{
  "arch": "resnet",
  "model": "image classifier",
  "color_jitter": 0.1,
  "targets": ["smear"],
  "norm": "batchnorm",
  "channel_attention": "se",
  "stem": "deep",
  "widths": [48, 80, 144],
  "init": "torch_default",
  "beta1": 0.95,
  "max_steps": 7300,
  "batch_size": 512,
  "final_lr_fraction": 0.1,
  "warmup_steps": 730
}
Rows from block 4 of a small image classifier, named by matrix and row number. Rows with one number belong to one channel. Each number is 128 + 24 x the weight over its row's rms, rounded and kept within 0 to 255. All counts start at 0. Numbers have three digits each.
After each channel's rows are labels from the 100 images, of 14848, where the channel reaches its highest value: "top examples" is what is common among them. Only what is clearly more common there than usual is listed. The data: microscope photos of single blood and bone marrow cells. In brackets: how many of the 100.
# convs0: first 3x3 conv (model.blocks.4.convs.0.weight, 80x80x3x3, each kernel summed), inputs 0-79
# convs1: second 3x3 conv (model.blocks.4.convs.1.weight, 80x80x3x3, transposed, each kernel summed), outputs 0-79

convs0.65:137119090135164129098175145122122114067128147124132144119133144144115117100155154119115119133111173118139106095154102118143122137076149142137160182125136100151126075128097150127106132132131137128135082118142071107128107149126098128123153070
convs1.65:149156095104094151159118151097151099160149120106121132106127118127085150091146089148138081102110112107093105137106087121151093107089146114142139112100133157143123090103164146139109097120101098092110137143125141133140087145148163129122109095
top examples: smear: peripheral blood (86); cell type: lymphocyte (45); cell type: myeloblast (29)

convs0.34:111108073124127139078136132107112104086126124131118137104114137132103089090132125105108103091101127094132096120108100107136103126090140133142126134109138094132113079125081113107101117116130140101098074131132090108088095132119099122104118074
convs1.34:159171089134120153149128181113170136143153133115111140110136109108115176089135130148136087117109128121114131155140079136151114108088141113146141125133151152137137085104147158155105114124105093098141141150117151153175092142149171160122132093
top examples: smear: peripheral blood (100); cell type: lymphocyte (59)

convs0.31:106143163118085152149100136132138143175126116153145107144129142138133146139100088142124135105136087125148133122146161128154128146173104138131080120125167151102137147114145072140164138081139117099144178146142171146116135110105128137118091181
convs1.31:121113119127125133124077124120104130109090078156154115131099160173128102106083141096116112125138085116142128106112123102151124109111087167138090086131130119082101118142132100097131112136115139112109102092172087114134108078097124129127131109
top examples: smear: peripheral blood (100); cell type: lymphocyte (51)

convs0.70:115155163111084149164094134130158145165138107152150087141127138135126149130110080132115130108135086124150128113144149121157123149162102136126086113119174160106132141115152083135156136074140103099140179155140153137129126110128148146110088163
convs1.70:121115122130128130125082127131103130110092084168161116133105164183128099116088143106117115130138086123147128111116132106147134104113088170137085101134131110084108127139111095105135120143097146120117089086175087123140118086089119130127144113
top examples: smear: peripheral blood (100); cell type: lymphocyte (53); cell type: segmented neutrophil (40)

convs0.19:150120085148170130089177143136132136077123150128119146145140144143141134120168166134138133133131175130143137114166089134142137147089146140140169180148138111158142096143086166140096142141132139134160088119142096135138124152142109129148159087
convs1.19:136135117109089156163120127101131087162153122112131130083124124129080125107144084147117096084080111099112084122093113118145098126109152115137134104081137152145122107104150133147101100087111117094094138143122129110116106150143136114097081111
top examples: cell type: erythroblast (44)

convs0.21:147117086145173129090175144131132132072127149123120144139138145144139131116165163130136129137125175131142134111161091131142135145081147141139170176145137108159138091143081164137097140141135142135154088117144090131136122150143111132142158080
convs1.21:138136111107087156163120131101132090164152124110128134086125123127080127102144080147120092091081111098108087127098103119144098121103152114137134107083135150143123102104153136146101099089108112095099136144119133113120101147144140114100086106
top examples: cell type: erythroblast (48)

convs0.18:147115083143167134095172143131135135073130148128130142144139145142137132113168159128131128131131171126143131109166092129145133145081147141140167179142143111157138086143078159136094139142131139132156083120143086127134115153142110134142151078
convs1.18:141139112108085162168119134100132093160156122114136130082124119125083137102146085150125094091082110097111091131101106119151098118107156113138133106090141152143125102106155132148095102089106109091102143145120134121122101151139145116104086108
top examples: cell type: erythroblast (36); cell type: lymphocyte (34)

convs0.38:134114083139157135095171145123117120069124146129133141124135144143120114102155151121114118124113168114141105098157101119144124140076146141137155183125142093148128078130090143126103131129125136128137078121142070105118106148123091127123147071
convs1.38:154162097109093156164118157102161104154151121109124131104129117127093154094147093153144087105105112109102107138109086123157096111089149113138140110100138154145125091109163147144102099114101099091110141143123137136156092145148171134124106095
top examples: smear: peripheral blood (99); cell type: lymphocyte (58)

convs0.64:098125172104085123149107102123115114170123120132129103116140119133121131139109092140114130118111103125134118120111157133123123151172107112108100106099135167108141153098154094140186139080159104106118190129121177140104132111129122102109114188
convs1.64:131108123118126132113062123125114120111102071162139113137103169167127115107097146103124111129146077130132133114108126106128128111108091166150093082138102119090100121153120098101135119149108134127112084097181096126126106087113124131135144106
top examples: smear: peripheral blood (100); cell type: segmented neutrophil (41); cell type: myeloblast (32)

convs0.40:097141166117075149141091127125135135165125113144140106128135131131129140136089080137121133126127083127142131118134151129144121137162093130129074114117157169093139146103153072136169133077144117109137184139133166137115132098110134136115096170
convs1.40:126111121123134128113073122129107131109096084172153113134110162170126104101087147102121105126151082134142135125114127112142130103113089164141089103149118105088111128150120097103135116159105133120121078098169081127134107083104121128143151110
top examples: smear: peripheral blood (100); cell type: lymphocyte (37)

convs0.79:124117151122095149156116144142117159176139130159136072148142137143135117116122095125104126069120103121143128108167142127161127150173117141114099147136175135116135144099133086131149137073134091097156173154142138106087114120115122139094109153
convs1.79:154132093120133141115103132121122118100105077161169112104109158164120116104103133107136110107125123105162112099106106106164129116093099168148111102132144118098114115133121122119096099122126152100099106098182091089173108090106137130126113086
top examples: smear: peripheral blood (100); cell type: lymphocyte (44)

convs0.11:121088174109114103160129111112098069157130139127120139094115126150100115123127125113082116094093134101109104107083155113113113140170124121123127115076110142119115141104168128122164126118134106110082166118126155111105119129128110092089155166
convs1.11:140117122102122148125078139125122119124115083147136161141092182182126113109103122102130113119134081116122129113096137096146128119111097182179102085137118130099083114135132116102136113133109142135101100092191134131134106099127129145131141108
top examples: smear: peripheral blood (100); cell type: lymphocyte (42); cell type: segmented neutrophil (41)

convs0.44:101143170115079144151097124126136132170127114143140105129134132133125142138098084137118134116126086126144127120133159128143120143172102129126084111111160164102136150106151076138173137078148115104137188142134169142116134105115134131111096180
convs1.44:122111121125129127118068122125106129110095079166153111135105163174128105108091145101119110127145078126138133114114127108136130106109090163139090090138114111088104121147120094103136115147103134121116083094175088123131109084103118130135147109
top examples: smear: peripheral blood (100); cell type: lymphocyte (36)

convs0.15:141117086137165132090171144122130119063131147123128142126133145143123123103159151121121121134118171123141117103154097119143127140071147142138160177128139104152128074137087152129098133137131139129137078120143076115130111150135111134127151067
convs1.15:146144098104088159167119145098139098164152122107127134093126117125084146091144087147137086101097112098099101134108091122150095109097152113139136111097137157143123094103161142142102100106100099092109139144116141129132089147144153121115103101
top examples: smear: peripheral blood (39); cell type: lymphocyte (38); cell type: erythroblast (33)

convs0.77:129108085135151132088163143117109104071127141131129141108127143144107102095150144117107111121097158112137094098137103113141119137077143138138149168112132090141121078124097138119107127122128139123118080120143067098108101144126091125106145072
convs1.77:153168093115105151152122175103169109148144123103112138115132114123101156091143107150145085111115118111090118142115085124147098107084146115143145117112134155143126090105158159143107103121100092097120138139124146140170087142155174142126121088
top examples: smear: peripheral blood (100); cell type: lymphocyte (49); cell type: myeloblast (30)

convs0.17:129111081136155133089165142119114110068127142129130140114130141142110106097150145120111114123105158112140099099142101116142121139075146140137150171118138087145125076125090139124104129128132141125124080123141070104111104145125091126111147067
convs1.17:151167092116102153163122172102164110153147124104118135105131114122095156092146103152140087108106115114096111140116086125151098106089148114140142115107138158144127092106162153143105102119103096093119139143124141135165088145153175141122116097
top examples: smear: peripheral blood (99); cell type: lymphocyte (54)

convs0.68:115092172107117096162130109116095067159130134125119140100119123151098117127126128114081116098099137107108106112080156116107116146170121121119130113077101138117119145101169129121162129116133105113080162122126157115111122126131112090093160165
convs1.68:133115129104120145129072136124119116123114077140135155143094182180127116114101124101128118116139077115122127111095138098140126119114094176176097078135113134099083116137129107103140115135111140136099099093188139131126109096117123137134137114
top examples: smear: peripheral blood (100); cell type: lymphocyte (40); cell type: segmented neutrophil (40)

convs0.50:110119079125129137082134131106105098088117124127121135100112134127098089095131129108107105092104124098130091120108100105135104126085137131140122132108131100131112082121086111108103117111135143101094070134130093104093097132114093112105119068
convs1.50:162175093129135152140133179115177131148150138117109147118141104106118179099136136150144092124122134124112137162139088139144116113089141114150145131139150156141137095105145165156112118140110094109146145158115162156175102143150163171129142093
top examples: smear: peripheral blood (100); cell type: lymphocyte (54)

convs0.56:150122090138171131100178147129133130074130148126134144138138147144129131109170158127125127130128177124142129103165097127146131141082149143141170183137143115160135082140086166134100136140134140130154086121143083125138115152141113136137155080
convs1.56:141139105103091159164119134098133091164151121112133130091124120128081136094146083147130088093091113098107089130099101117151095113100152115139136108091138150146123093102156134144097098102106107090102140142123136121122094149140145118110089103
top examples: smear: peripheral blood (40); cell type: lymphocyte (39)

convs0.59:157124098142174128103179148131140135082125150120124148140139147148140134119175165132133132135126178132138135110168098131144134141090147143139180177144136116164138097144093187137104140141138142131163095111147100130148123152147117129142160089
convs1.59:132128108101092154156122128096125085160144123113130132092122124129081120098144090145119085088089115100109084122089104116142094123103145116137135107086134145143120100102153129145099091087110118092090130137123131104113097146141131108097091102
top examples: cell type: erythroblast (46)

convs0.5:126135149126103130180125126116125112119171125129156118099115129135098122114132102079055120094077117112113087107115130115135107128120132128128128124086142121129101118111130122107129111083160126136125136137127096069079119124138126112052128106
convs1.5:165151069102159145130144157129140112129139108151157110119130127131110123148156154136151148118127166106157107135122109125135137142060151124155154140123122091150131112119111168143066124115107150137128089130147159094178149151148135144138122072
top examples: smear: peripheral blood (100); cell type: segmented neutrophil (43); cell type: myeloblast (36)

convs0.74:146119091143170127084173143130131121067129146124110151124137142146129120111166164125128123137112172123134136104152093127139132142083146140139171173138128113153131085136084173132098136140133137131140090105144085119137118149151117131126163074
convs1.74:129132097107090148155121134100124099165141123102115134101124123127082130090139083145120090090092114096098095127104084119139093123089144115138134111089127140137123089095155136143094096094106115098104133143122140114117092143144137111103090090
top examples: cell type: erythroblast (51)

convs0.37:145121083139168132092177144128134127072130148126127143135136143143128128109166159126126124129126177123140124104161096125143130142081146140139166183134139107155133081138087161132097137139131137131149077123141080121136114150138111136137153078
convs1.37:141144108102086161164117140098135091165153119107128130094125121127082143100144083149131090096095109097099096130102096119146094115099154115139134109089136158144124096099155135147098101103106103093104142141121139129122098151139148117113094099
top examples: cell type: erythroblast (36); cell type: lymphocyte (34)

convs0.69:127104089133145134086159142116098097075119140135124144103128142144102099095144139116104110120090152107139089095133102111140118136081140139139142162109131093138120079121103131118108126116126139120112085117141074093103099139122087120101145074
convs1.69:155170094115114148147125172106174113150141125103107140118132113124107157092143110152147089113119122116089124146118087126149102108083140117143150119114132155142127091105156169143110103123098093104123138142124145142184090138160176148125126089
top examples: smear: peripheral blood (100); cell type: lymphocyte (55); cell type: myeloblast (27)

convs0.52:148119084141173129091173143132137132072128147123120144139139143142139133117170164132135130135127171130141132114160090131143135146083148142140172174144137109160138093145081168139093140143137141134155086118143092135137123150145113130142157080
convs1.52:136135112105089157162121132099128087162149125109130131087124122126079125104146084146119093084080113101107083125098107120141095120105150114138134108083134150145123106100154131148099100089110114095098132143121135111118102149141137112098086108
top examples: cell type: erythroblast (51)

convs0.39:158123086149170136096170147135139142091120153126122142147141145145146132123178171138139134129129172135140143115171092137147137146098147144141175169151145119162143103150082178143106143144136138129169096114149107134146126153150117130147157095
convs1.39:130126117112088153159123121097123091151142126117141131089121126128090119106145095145109098086082114097125086119089108116145093133106147115134134104085135148144121108107150128149092091076111127091088129139121124096108107146138126098084085108
top examples: cell type: erythroblast (39)

convs0.47:121102082129144141091154140115105105084127137133134137101129141141101104093145137120095110112088147105143084098133107111142111141090141140141142159105140093140124085123084128118107130114134144113114087118140075089095096141120087116092133079
convs1.47:157172093117119151157126177109173117146141126113127135111135112121106160094142116153158090109112127119105118144124088130149108104083144116139148119117137160145132093103160162151102106125100095101127135138123146142191093143148178151125121093
top examples: smear: peripheral blood (100); cell type: lymphocyte (59)

convs0.4:126104089134150130093161142114107104069130141128127141104127143145104104095147141117104110124094155107138093099131101112141117138076144138138149162108132094141121078125094137118105127121133140122115087120142069099104100143128087121101143069
convs1.4:155165091117111151152123183102169112150144124106114137111131113122102153091142110148149081110115121113092118143119089123148098103088145117142145118116135155143126094105155163141112103123103090094122136138123147136178085142156173145123127094
top examples: smear: peripheral blood (100); cell type: lymphocyte (49); cell type: myeloblast (29)

convs0.28:134112091137160132098174146120116116075121147127136142121134145144113110100159153120111116122109172117140098092156105117144121137081145141136158186121138094148126077123099150124109129126127136126132082119144069100121102147122091126119149077
convs1.28:152161095108100154160118161100162103153148118109120132107129117129092157090146094151145082110115113109096111140108086122153095107084146114141141112105137155145125090107162148143106097122099097093112139141125139140155088142148169138127111095
top examples: smear: peripheral blood (100); cell type: lymphocyte (51); cell type: myeloblast (29)

convs0.57:095140169106076128148084121122135131150125104133136117125130130130137144143078085137129139136121080130131131116133149129132119135154082124121074106122138161083132143088150081136164135086135113114140182123130163140122141086108142125117093169
convs1.57:115102121125141115114081107129102133102089079171148112146106149157131096114093155089116124129158090127143136114117130111129134115115087156132097100137107099090107123155117099090132122158116139131114067093157092119120116078102110123142144112
top examples: smear: peripheral blood (100); cell type: myeloblast (27)

convs0.2:120125134145113130178123124118125124098178122111146131104116124128123130107131125074063117108094120124100114135098100121126103131102128134136134113098130104116097118117111135099116113089162135142125111134128070079076115112162134109075152077
convs1.2:156138087111128164133145173120114116160139113135142124093118131101085121134142135139128149113107154090157099118131114119129127162088138113179149124120114098136126110111113159144061124106122158126120113155144167054145135139149132105100096095
top examples: smear: peripheral blood (100); cell type: myeloblast (35)

convs0.7:098107076126137133090145132105099104099130126118129132105125136128101089099132135107096107089092133097128085117114110115135096130103134129141130142107133089128116096114071114106109120106147146106108081128132084092083106128112094105091123085
convs1.7:171173094128131157152134176119178125146158135130125140103145115112110181102143129153139097114111135128126124152131088145145121113091149116150149123132151153146144103111149167165101117134103108107139147150122157149182104148151163175121125094
top examples: smear: peripheral blood (100); cell type: myeloblast (25)

convs0.53:124154158116097157160108138130155151178133119153151078146129137139128141128122095134115127084138098118151134114152161122162122147176112136125099128128177161118136141123139094140166136082143100090142180160141166136130123123124131148109098175
convs1.53:132116119132115140130084132119108128107103086164161127121098168184121110103092129103117106120127085113146121106113120100158123102105099175145088097127144115086104118133124096109126107124102141108112106092182083117145108093098127133118134108
top examples: smear: peripheral blood (100); cell type: lymphocyte (53)

convs0.51:107149163108083146161092120124159140158138106145145080131126131128124149130106080130111130109127084128149127112136149122153118147156097126127090114115170172104132139115148078136164135074142111101137181153133155139125127105131153150108089157
convs1.51:122109126136129134125084131135096134111093092179156119131109163176128098116091144106112111127138083130153134116122133112144139103114095167143080108141130100085113133135102086110133122148096144121125086088173084128135117092091115123127152118
top examples: smear: peripheral blood (100); cell type: lymphocyte (53); cell type: segmented neutrophil (41)

convs0.66:106137157103074127162073114131161136125136090137133086135127120119128154131092082127121134140133065135135120113130123125136126145123086118118075101115156154090124136103153074129148136081123109122134164150131127140125131094137173153116100129
convs1.66:102106124136156120115095127143090138113072091170147101131114143148136091141097172111107132141136108137159132115126138118127144120118089148131099114139111078094120138130077101112121133147116152127124068093146092115132139089080094096127128118
top examples: smear: peripheral blood (100); cell type: myeloblast (31)

convs0.78:147123086141174129091177145133137132077128149125123144142138144144135133118169167132132130132129176130142131108163092130143135145088149141140173179144137109162137093142085168138097141143137142131156085120142093132139122152140112129145157085
convs1.78:136137113104091158162120131099130087164150122109131131088124121128078128104146082147122093087085112102107084124096107117144095119106152114139135107083134153145123103100153133147100099093110112092097135140122134114117103151141139115101085108
top examples: cell type: erythroblast (44)

convs0.13:111113078121130128078135133092117108100127122119107136115101135128112089084129131093119091090112129085115107129102106098133087109100135131137126133117131098126099076119090117092102104125128132092097077132131101121094088126123101121115116081
convs1.13:146164087142121155128130184112167136139157133122089150123138112109125169082131137138127073121120122118114145153143072138151113108091143115150132130148159145131138082107135147144121109130111093088145142153113158152160084146144148157128143089
top examples: cell type: erythroblast (64)

convs0.54:100113155114116108126135112132096104185094136131114129117141127154119116140128120152111130090112133127130127122101179135118123149188120114112121123109100151120146149099140126147189145106148116105104169119124198129119134129118089094116139199
convs1.54:140109131109119143119080128108127113101106073134125138129087170144120121096103124091128110102136090100117122095095119090132115120110098160168102075126112136103084098147148107094125107128132131121088118101185111112119094092121135135124116111
top examples: smear: peripheral blood (100); cell type: segmented neutrophil (46); cell type: myeloblast (30)

convs0.33:124101084132141139083153140117108103075123138135128138102123141141105100094147134117107113114092147106143091102135099111142117138080140140141141155110139088138120081128086128120102126118124138119112080121141075097096097141122089124101134072
convs1.33:154164092120106151158121178107171122143144128110118139117134111120107160092141115152149093110110122116098123147125082129152103108082145114139147116114137158142130090107156162145099106113099093101127134142122142141186091141155178142120122092
top examples: smear: peripheral blood (100); cell type: lymphocyte (66)

convs0.1:099138130115125131136128102172109131165111116134113106150171111129114163130134118184118129110153118167156138128131145153103151173159116096113128103133103154128171153136094134161179174107165140111149154113098148125142125121126130091118177164
convs1.1:134116153113141142123135116101114109121082105132143093109095117096110118130133136090103132111118149072142116042103126089108115150131129117155136102111101150133097108126134125111109112115141137109089128121138126049112127118105120092098089132
top examples: smear: peripheral blood (100); cell type: segmented neutrophil (43); cell type: myeloblast (33)

convs0.58:113138128123124149146148154150148156173110132148129121170148143154127138123154123153106124079147126133148147098195155135161133154181132141128136147138167157148143142144089140150157156114134116082186155125144148112160111142120135138098129173
convs1.58:147108121124145132123139101096106121106116104139164102103095131125118115111137145089126119107103144053141104084113113092140110136102138134126140095110146132144099099126141127108084096096127140097083124124143117068108115132114109083106080099
top examples: smear: peripheral blood (100); cell type: myeloblast (35)

convs0.48:126109159117115119167140123120097076135136143129138137082119126142075116117136120099056117098080133106113079098091143118118115130137132131123134123068117118127113134104142137116136120090143123125083142117128112090102117132129114096066151128
convs1.48:166116112085122149134123141139141103105116098151140140136115150152114084130141113129135148096114143103147111109100121120128147150074119159193155117124080134131110091129141171131104120121121151154115087102175159095162127119170151134111144089
top examples: smear: peripheral blood (100); cell type: myeloblast (33)

convs0.20:102159136114111147130120148146138154177096110149139126163146148153144141138127112171142135090151110144156154125163173140161146148180105141133110123152151151114154150112125117155158153113133125104167159121149175158158132115100128136140102190
convs1.20:130100125131113150123109104102104119118094101135158127105090147141120112097114127086111110122107115075141113094099105092163106131106113147138126079109155135119100100113138120103109092096134140101080129123150100077117100103113101082101099108
top examples: smear: peripheral blood (100); cell type: lymphocyte (58)

convs0.35:147120090138173130098179145127136129072130147123125145136138145145131133112167159126127128134124177126141127106161095127144131142079147143140171179139137111160136084141085166134099138141136141134151086119143085128138119151142113133138155077
convs1.35:140139106100092156160120136099132089167151122109128130090124120128078131097145083146127086093088113100103087128099102119146095114101152115139136108087134151144123098099158135143103099099108107093101137142122137119123094148142144118107090103
top examples: cell type: erythroblast (47)

convs0.67:114084169112114096153130100118089077161120137122105132102131119147108107123122123116090116093098134109112110112088150122103114146169116113113128119085098141111128150091158132129168130109144106108086162109118154115100116124131100085093162164
convs1.67:143118124091121149115078138120127110118113073144122152134091176156120120101104117100137116111138088110121123106090130093132126127114094170185107079139101128102081104134128118102131108138127140132091105102186136131135098096137135142137129111
top examples: smear: peripheral blood (100); cell type: myeloblast (27)

convs0.25:129103087134146134086161141119103102071125142135124145104127143145105099094146141116105112122090153106140093097135100112142121137081142138139145164112134092139120080121097134119106125119128137122113086115141075096104102142126088123100148071
convs1.25:153166088117111147149124171104169115152143124103109140115131114123101155089143108150143089110113122115093120141119082125150098107083141118143148118110133154142127089105158165142105103122102094098122138142123142138178087139158173146122121089
top examples: smear: peripheral blood (100); cell type: lymphocyte (57); cell type: myeloblast (28)

convs0.42:132103076140147136076159139121125118062136146131123135121125142140126106100148151117123118125109156113143109113149092117143125142073144140140147168128139086138124078135083136125090131130117134127129074123139076114112107146135101130118144065
convs1.42:147160097121083155175116158101154112145156129108124138103130113123098154098143100151140092103088112102100114143119086125150096113091154115134139109102142157142126096109160152147093105097103097093117142146121143134153095146153165127111103101
top examples: smear: peripheral blood (80); cell type: lymphocyte (54)

convs0.55:099138166115074132149077120121136131141129105134135108123131125123132141133077083131125134138124076127133131116131136128134118133142083120123065106118147167081131139093154066130161128084139112115134179132128150137112133087111149135121096149
convs1.55:118103118125141115109080117137099134117094095183149107138116150162128097117093156103113113128154086145147141131122137121127138107120090155135093116153105088089117145150099097103137127170107130132128066100156083127130118087107111118146157118
top examples: smear: peripheral blood (100); cell type: lymphocyte (36)

convs0.41:119167161109083144172088128138166145150142101155147081146128134132126158127109077127113130118145079130147132112141132124152124153145096132122084107119174155106128138118152082131146137074130103108142171159137135139132124107132164149115097145
convs1.41:116112119132139130123089127137097132117083087166158115129108158176131089129090153107112126135131097120155127107119139110145140112118087163136089107137127104085113137134094097108129127145108154119117075082166087115144130085081113115124137118
top examples: smear: peripheral blood (100); cell type: lymphocyte (58)

convs0.23:150125094140174128102180146129136130077125149122127146139139146146131133115173164130128128133127180130140131103166097128144133140085146142139177180140136113162136089139093177136102139138135142131157090117145089127145119151142114129142158086
convs1.23:136134109099095157158121131097129085166145121111127130091122122130080127096144084144124084087092116102104084125094105117143094116102149117140136107087134150145121100100153133145103095096108109091095130140123136113115094149140135115104091101
top examples: cell type: erythroblast (41)

convs0.29:091096152119115114124143121132079102173085131129105122099149119139112110128124124141099124094098134124127116113113153137108121146170106108113124133106088142110144152082122128139184140084160119112102162092116162117104121113126084084105143177
convs1.29:166111123086132147105105118108145103087111081128123132123099151116123127092126117102142115093141133089129122090092103090125120135099110142179138089130099132121088079143167141105094103135143130123091119110170141099133093102156145136131114101
top examples: smear: peripheral blood (100); cell type: myeloblast (37)

convs0.14:102119156109078118137073109114132132122126098120132103115122119119140137133068097131135138152115074129122130116130126129123116127121067107117069102123134159069129131085144070128159128099134106121133162127120143135110136073125152131126105137
convs1.14:110096126125142108098087107144099134110090097186143100141119139142130092123098162102107125131159098144153143121128140121111144119125090145129096124144086082089118145148093094102131137166124131136127070095144086121124124087107104120145145120
top examples: smear: peripheral blood (100); cell type: myeloblast (31)

convs0.63:091110166105105115132126113132098110182097130138120119107145122141128124141112103153118133103106122128130129119104167137117125149182110113109113117111103149111147156090132114148187145089153108106113175109121181134107134112110094098107121193
convs1.63:143098123109131137111078112114121117096099072142132127138090159139123110094099129088129119106146099103127125094097110093129124129105094155161109077126104124098088093154158110094114110133131135128094107100176117109117096084125132129130118106
top examples: smear: peripheral blood (100); cell type: myeloblast (33)

convs0.71:150129107138178127108180150126137122092128151119128149131144146152127125117180168130123123127119185127129131098166108129147130132101147143136185179137132128163135096136093198131118138138141137126152100107151096119156120152152124126130164092
convs1.71:130126097098099151146120134093119090160133121108123132104120126129087123092141095140123082088101116098102093125093089114140088118087142119140134110093130141140120090095157129144093087098104114092099125136124138108110093144137126104104099083
top examples: cell type: erythroblast (43)

convs0.27:107128163103078107167085073121134115139139103119134082112129100115118136130100092128116126118114082133129116124103143123105116150144100094100090086098127162098129138105148078130169141091153104114117171144102152133125128102131150123112115152
convs1.27:117107125123129129111070131138100127121092075177144110145112165161128106126097152110112123133154079130148141107120136115123141115121088163146094098145096100088109132141088093109130129155117145134125078090174110128126120087106106132131148119
top examples: smear: peripheral blood (100); cell type: segmented neutrophil (42)

convs0.6:141111078143163130084167140126132128061135147122122140131134142139133124110159155125130125135122168124139125113153088124141130144072147140138161174136137100150131082142077151130088137141128138131144077121142081125129117149142112134134151071
convs1.6:144144106110080163170118145100133098162156126106128133089126117121085141099142088149131093096083109097103097136108101122146096116104156113139132107092138157143124100104158138146099105091106102093107143148117141127128097149139151119107092106
top examples: cell type: erythroblast (51)