python train.py --image_size=48 --targets=["smear"] --channel_attention="se" --beta1=0.95 --beta2=0.99 --max_grad_norm=5.0 --max_steps=7300 --batch_size=512 --lr_schedule="linear" --final_lr_fraction=0.1 --warmup_steps=730 --weight_decay=0.2
Rows from block 4 of a small image classifier, named by matrix and row number. Rows with one number belong to one channel. Each number is 200 + 40 x the weight over its row's rms, rounded and kept within 0 to 999. All counts start at 0. After the name is the row's rms in percent of the matrix's.
After each channel's rows are labels from the 100 images, of 14848, where the channel reaches its highest value: "patch colour" is the nearest of a few named colours to the mean colour under the peak. Only what is clearly more common there than usual is listed. The data: microscope photos of single blood and bone marrow cells. In brackets: how many of the 100.
# convs0: first 3x3 conv (model.blocks.4.convs.0.weight, 80x80x3x3, each kernel summed), inputs 0-79
# convs1: second 3x3 conv (model.blocks.4.convs.1.weight, 80x80x3x3, transposed, each kernel summed), outputs 0-79

convs0.45,110,219,150,274,188,182,176,290,219,205,176,161,131,214,240,235,203,240,221,149,172,216,248,141,179,200,222,193,145,79,196,161,127,215,152,152,153,136,164,258,187,202,184,177,221,215,209,197,208,204,126,190,213,202,161,209,174,277,211,176,222,172,168,207,167,230,144,235,192,213,195,124,167,203,219,196,190,164,88,224,210
convs1.45,107,219,180,190,135,181,242,221,169,228,224,193,136,180,179,153,230,224,276,195,186,276,299,166,150,226,189,149,206,198,230,163,164,179,177,221,146,183,130,207,201,251,231,237,125,178,283,280,199,160,158,197,174,183,175,185,185,224,231,213,173,212,142,154,248,256,139,154,150,292,223,167,220,227,179,223,207,195,166,205,147
patch colour: pink (49); purple (42)

convs0.26,052,148,254,223,169,210,188,222,190,163,266,208,201,240,149,168,201,169,177,224,266,162,199,188,250,224,207,195,272,191,205,227,230,188,268,229,216,184,225,212,236,146,222,279,232,163,136,177,201,166,199,169,258,187,250,253,168,154,226,243,274,270,168,233,216,168,258,250,166,170,189,189,309,201,178,224,278,160,180,267,244
convs1.26,077,198,154,238,190,231,203,199,217,178,168,155,174,174,122,169,210,224,133,175,149,187,155,176,156,204,210,228,141,135,211,166,182,220,123,221,180,92,161,198,148,158,186,230,190,191,189,226,196,147,179,148,218,211,160,165,186,180,175,170,180,178,168,205,221,184,142,166,185,214,189,71,157,202,182,134,144,102,139,152,198
patch colour: pink (78)

convs0.32,105,154,183,233,169,110,158,238,112,134,176,226,182,178,213,156,182,203,146,161,173,166,167,200,215,187,122,136,172,187,186,214,170,110,193,169,190,186,162,190,171,166,171,201,179,131,148,167,119,147,162,183,241,127,175,199,145,251,112,181,226,189,153,207,143,187,185,236,222,160,207,205,177,189,135,198,253,202,185,152,192
convs1.32,094,153,154,185,196,230,175,150,149,205,239,143,221,194,130,162,302,215,169,243,196,236,235,214,153,209,161,258,186,184,196,211,251,169,239,245,235,222,215,230,202,178,238,181,217,146,231,214,155,212,254,150,96,148,195,250,212,114,158,180,212,217,289,178,223,219,226,115,166,232,156,220,198,202,152,160,150,186,232,236,207
patch colour: white (99)

convs0.49,081,143,185,270,163,122,176,216,160,147,191,168,186,266,182,192,197,188,168,185,215,187,212,210,201,228,157,136,226,199,211,190,185,156,188,202,207,189,159,243,212,180,189,232,264,160,165,172,150,156,174,184,270,159,223,239,151,232,138,227,296,221,130,234,171,168,182,289,189,181,294,222,147,220,168,174,178,151,186,169,295
convs1.49,094,199,162,201,184,196,207,174,99,189,186,176,193,177,148,110,251,205,188,210,153,266,235,196,169,163,128,216,142,190,172,187,232,113,199,204,209,166,170,198,160,192,195,181,185,135,250,240,127,127,214,142,176,133,153,183,241,188,140,144,210,180,226,184,208,195,170,139,150,279,136,187,187,158,123,172,187,206,208,210,180
patch colour: pink (53); white (47)

convs0.22,074,167,149,258,164,156,126,257,179,129,182,155,107,211,205,194,174,177,187,149,173,171,210,155,196,205,182,170,162,119,190,200,152,183,172,157,174,163,111,198,185,141,186,222,205,166,161,170,192,150,115,147,231,164,175,238,142,278,183,183,240,193,147,197,150,219,129,238,180,173,208,181,148,200,179,214,197,140,153,220,204
convs1.22,094,189,179,197,161,198,209,182,98,213,226,173,193,210,171,111,249,205,222,238,171,273,272,214,175,213,144,223,171,206,210,224,246,116,218,217,221,192,157,238,172,197,227,200,214,134,260,264,136,132,251,145,188,148,157,226,223,156,153,169,238,212,247,170,236,228,163,127,154,271,200,238,203,199,139,165,181,207,238,235,197
patch colour: pink (71)

convs0.24,072,159,149,254,173,156,143,240,183,115,204,142,126,241,197,198,191,187,175,160,216,148,204,166,184,202,181,182,190,154,196,184,168,182,201,185,169,185,106,221,205,120,190,242,243,169,139,151,180,142,140,129,215,159,203,244,142,235,177,206,266,215,152,232,158,188,134,243,175,146,236,195,144,197,172,210,184,138,157,245,243
convs1.24,081,213,171,205,152,187,216,205,89,193,199,185,177,175,157,90,215,205,185,229,154,254,217,197,178,185,156,206,153,199,214,194,238,120,169,200,208,137,144,204,163,174,203,207,187,130,247,266,149,107,215,120,211,151,150,164,245,173,163,164,195,187,237,208,226,221,140,153,143,277,218,183,187,174,127,185,187,207,207,193,189
patch colour: pink (92)

convs0.43,087,168,201,246,188,140,248,228,165,227,220,191,236,292,200,185,252,223,163,231,216,227,228,211,217,214,166,146,227,187,208,135,208,143,193,240,214,184,250,264,206,251,209,232,284,172,223,205,133,199,209,268,221,165,218,226,170,218,119,224,259,225,134,213,176,148,239,283,227,228,274,216,175,204,175,152,181,219,170,140,289
convs1.43,085,194,181,173,193,190,216,199,138,197,177,164,195,142,132,105,239,250,187,193,139,252,258,194,176,153,142,215,145,182,178,178,210,161,156,230,186,141,169,173,140,250,181,179,156,139,265,219,158,128,195,228,187,134,145,163,217,224,174,152,180,161,193,199,224,168,155,183,153,278,145,161,212,157,120,155,195,202,198,181,158
patch colour: pink (62)

convs0.73,095,157,193,250,172,106,186,250,109,155,188,221,195,191,199,146,202,214,132,176,187,169,176,205,228,200,127,132,194,189,203,234,172,108,204,196,179,181,189,193,186,190,188,212,191,122,167,172,116,140,169,220,235,120,190,212,144,258,107,195,239,207,127,201,154,199,198,251,220,189,212,216,170,199,129,206,251,211,174,150,208
convs1.73,094,156,154,187,202,233,174,161,131,197,236,144,208,175,124,144,289,224,149,232,195,227,245,216,157,214,159,275,180,178,203,233,240,157,233,238,214,214,198,218,197,184,230,176,180,139,229,201,160,180,228,149,107,150,190,237,220,126,157,171,198,214,259,165,218,212,204,85,153,228,153,200,205,210,140,143,154,170,226,223,183
patch colour: pink (60)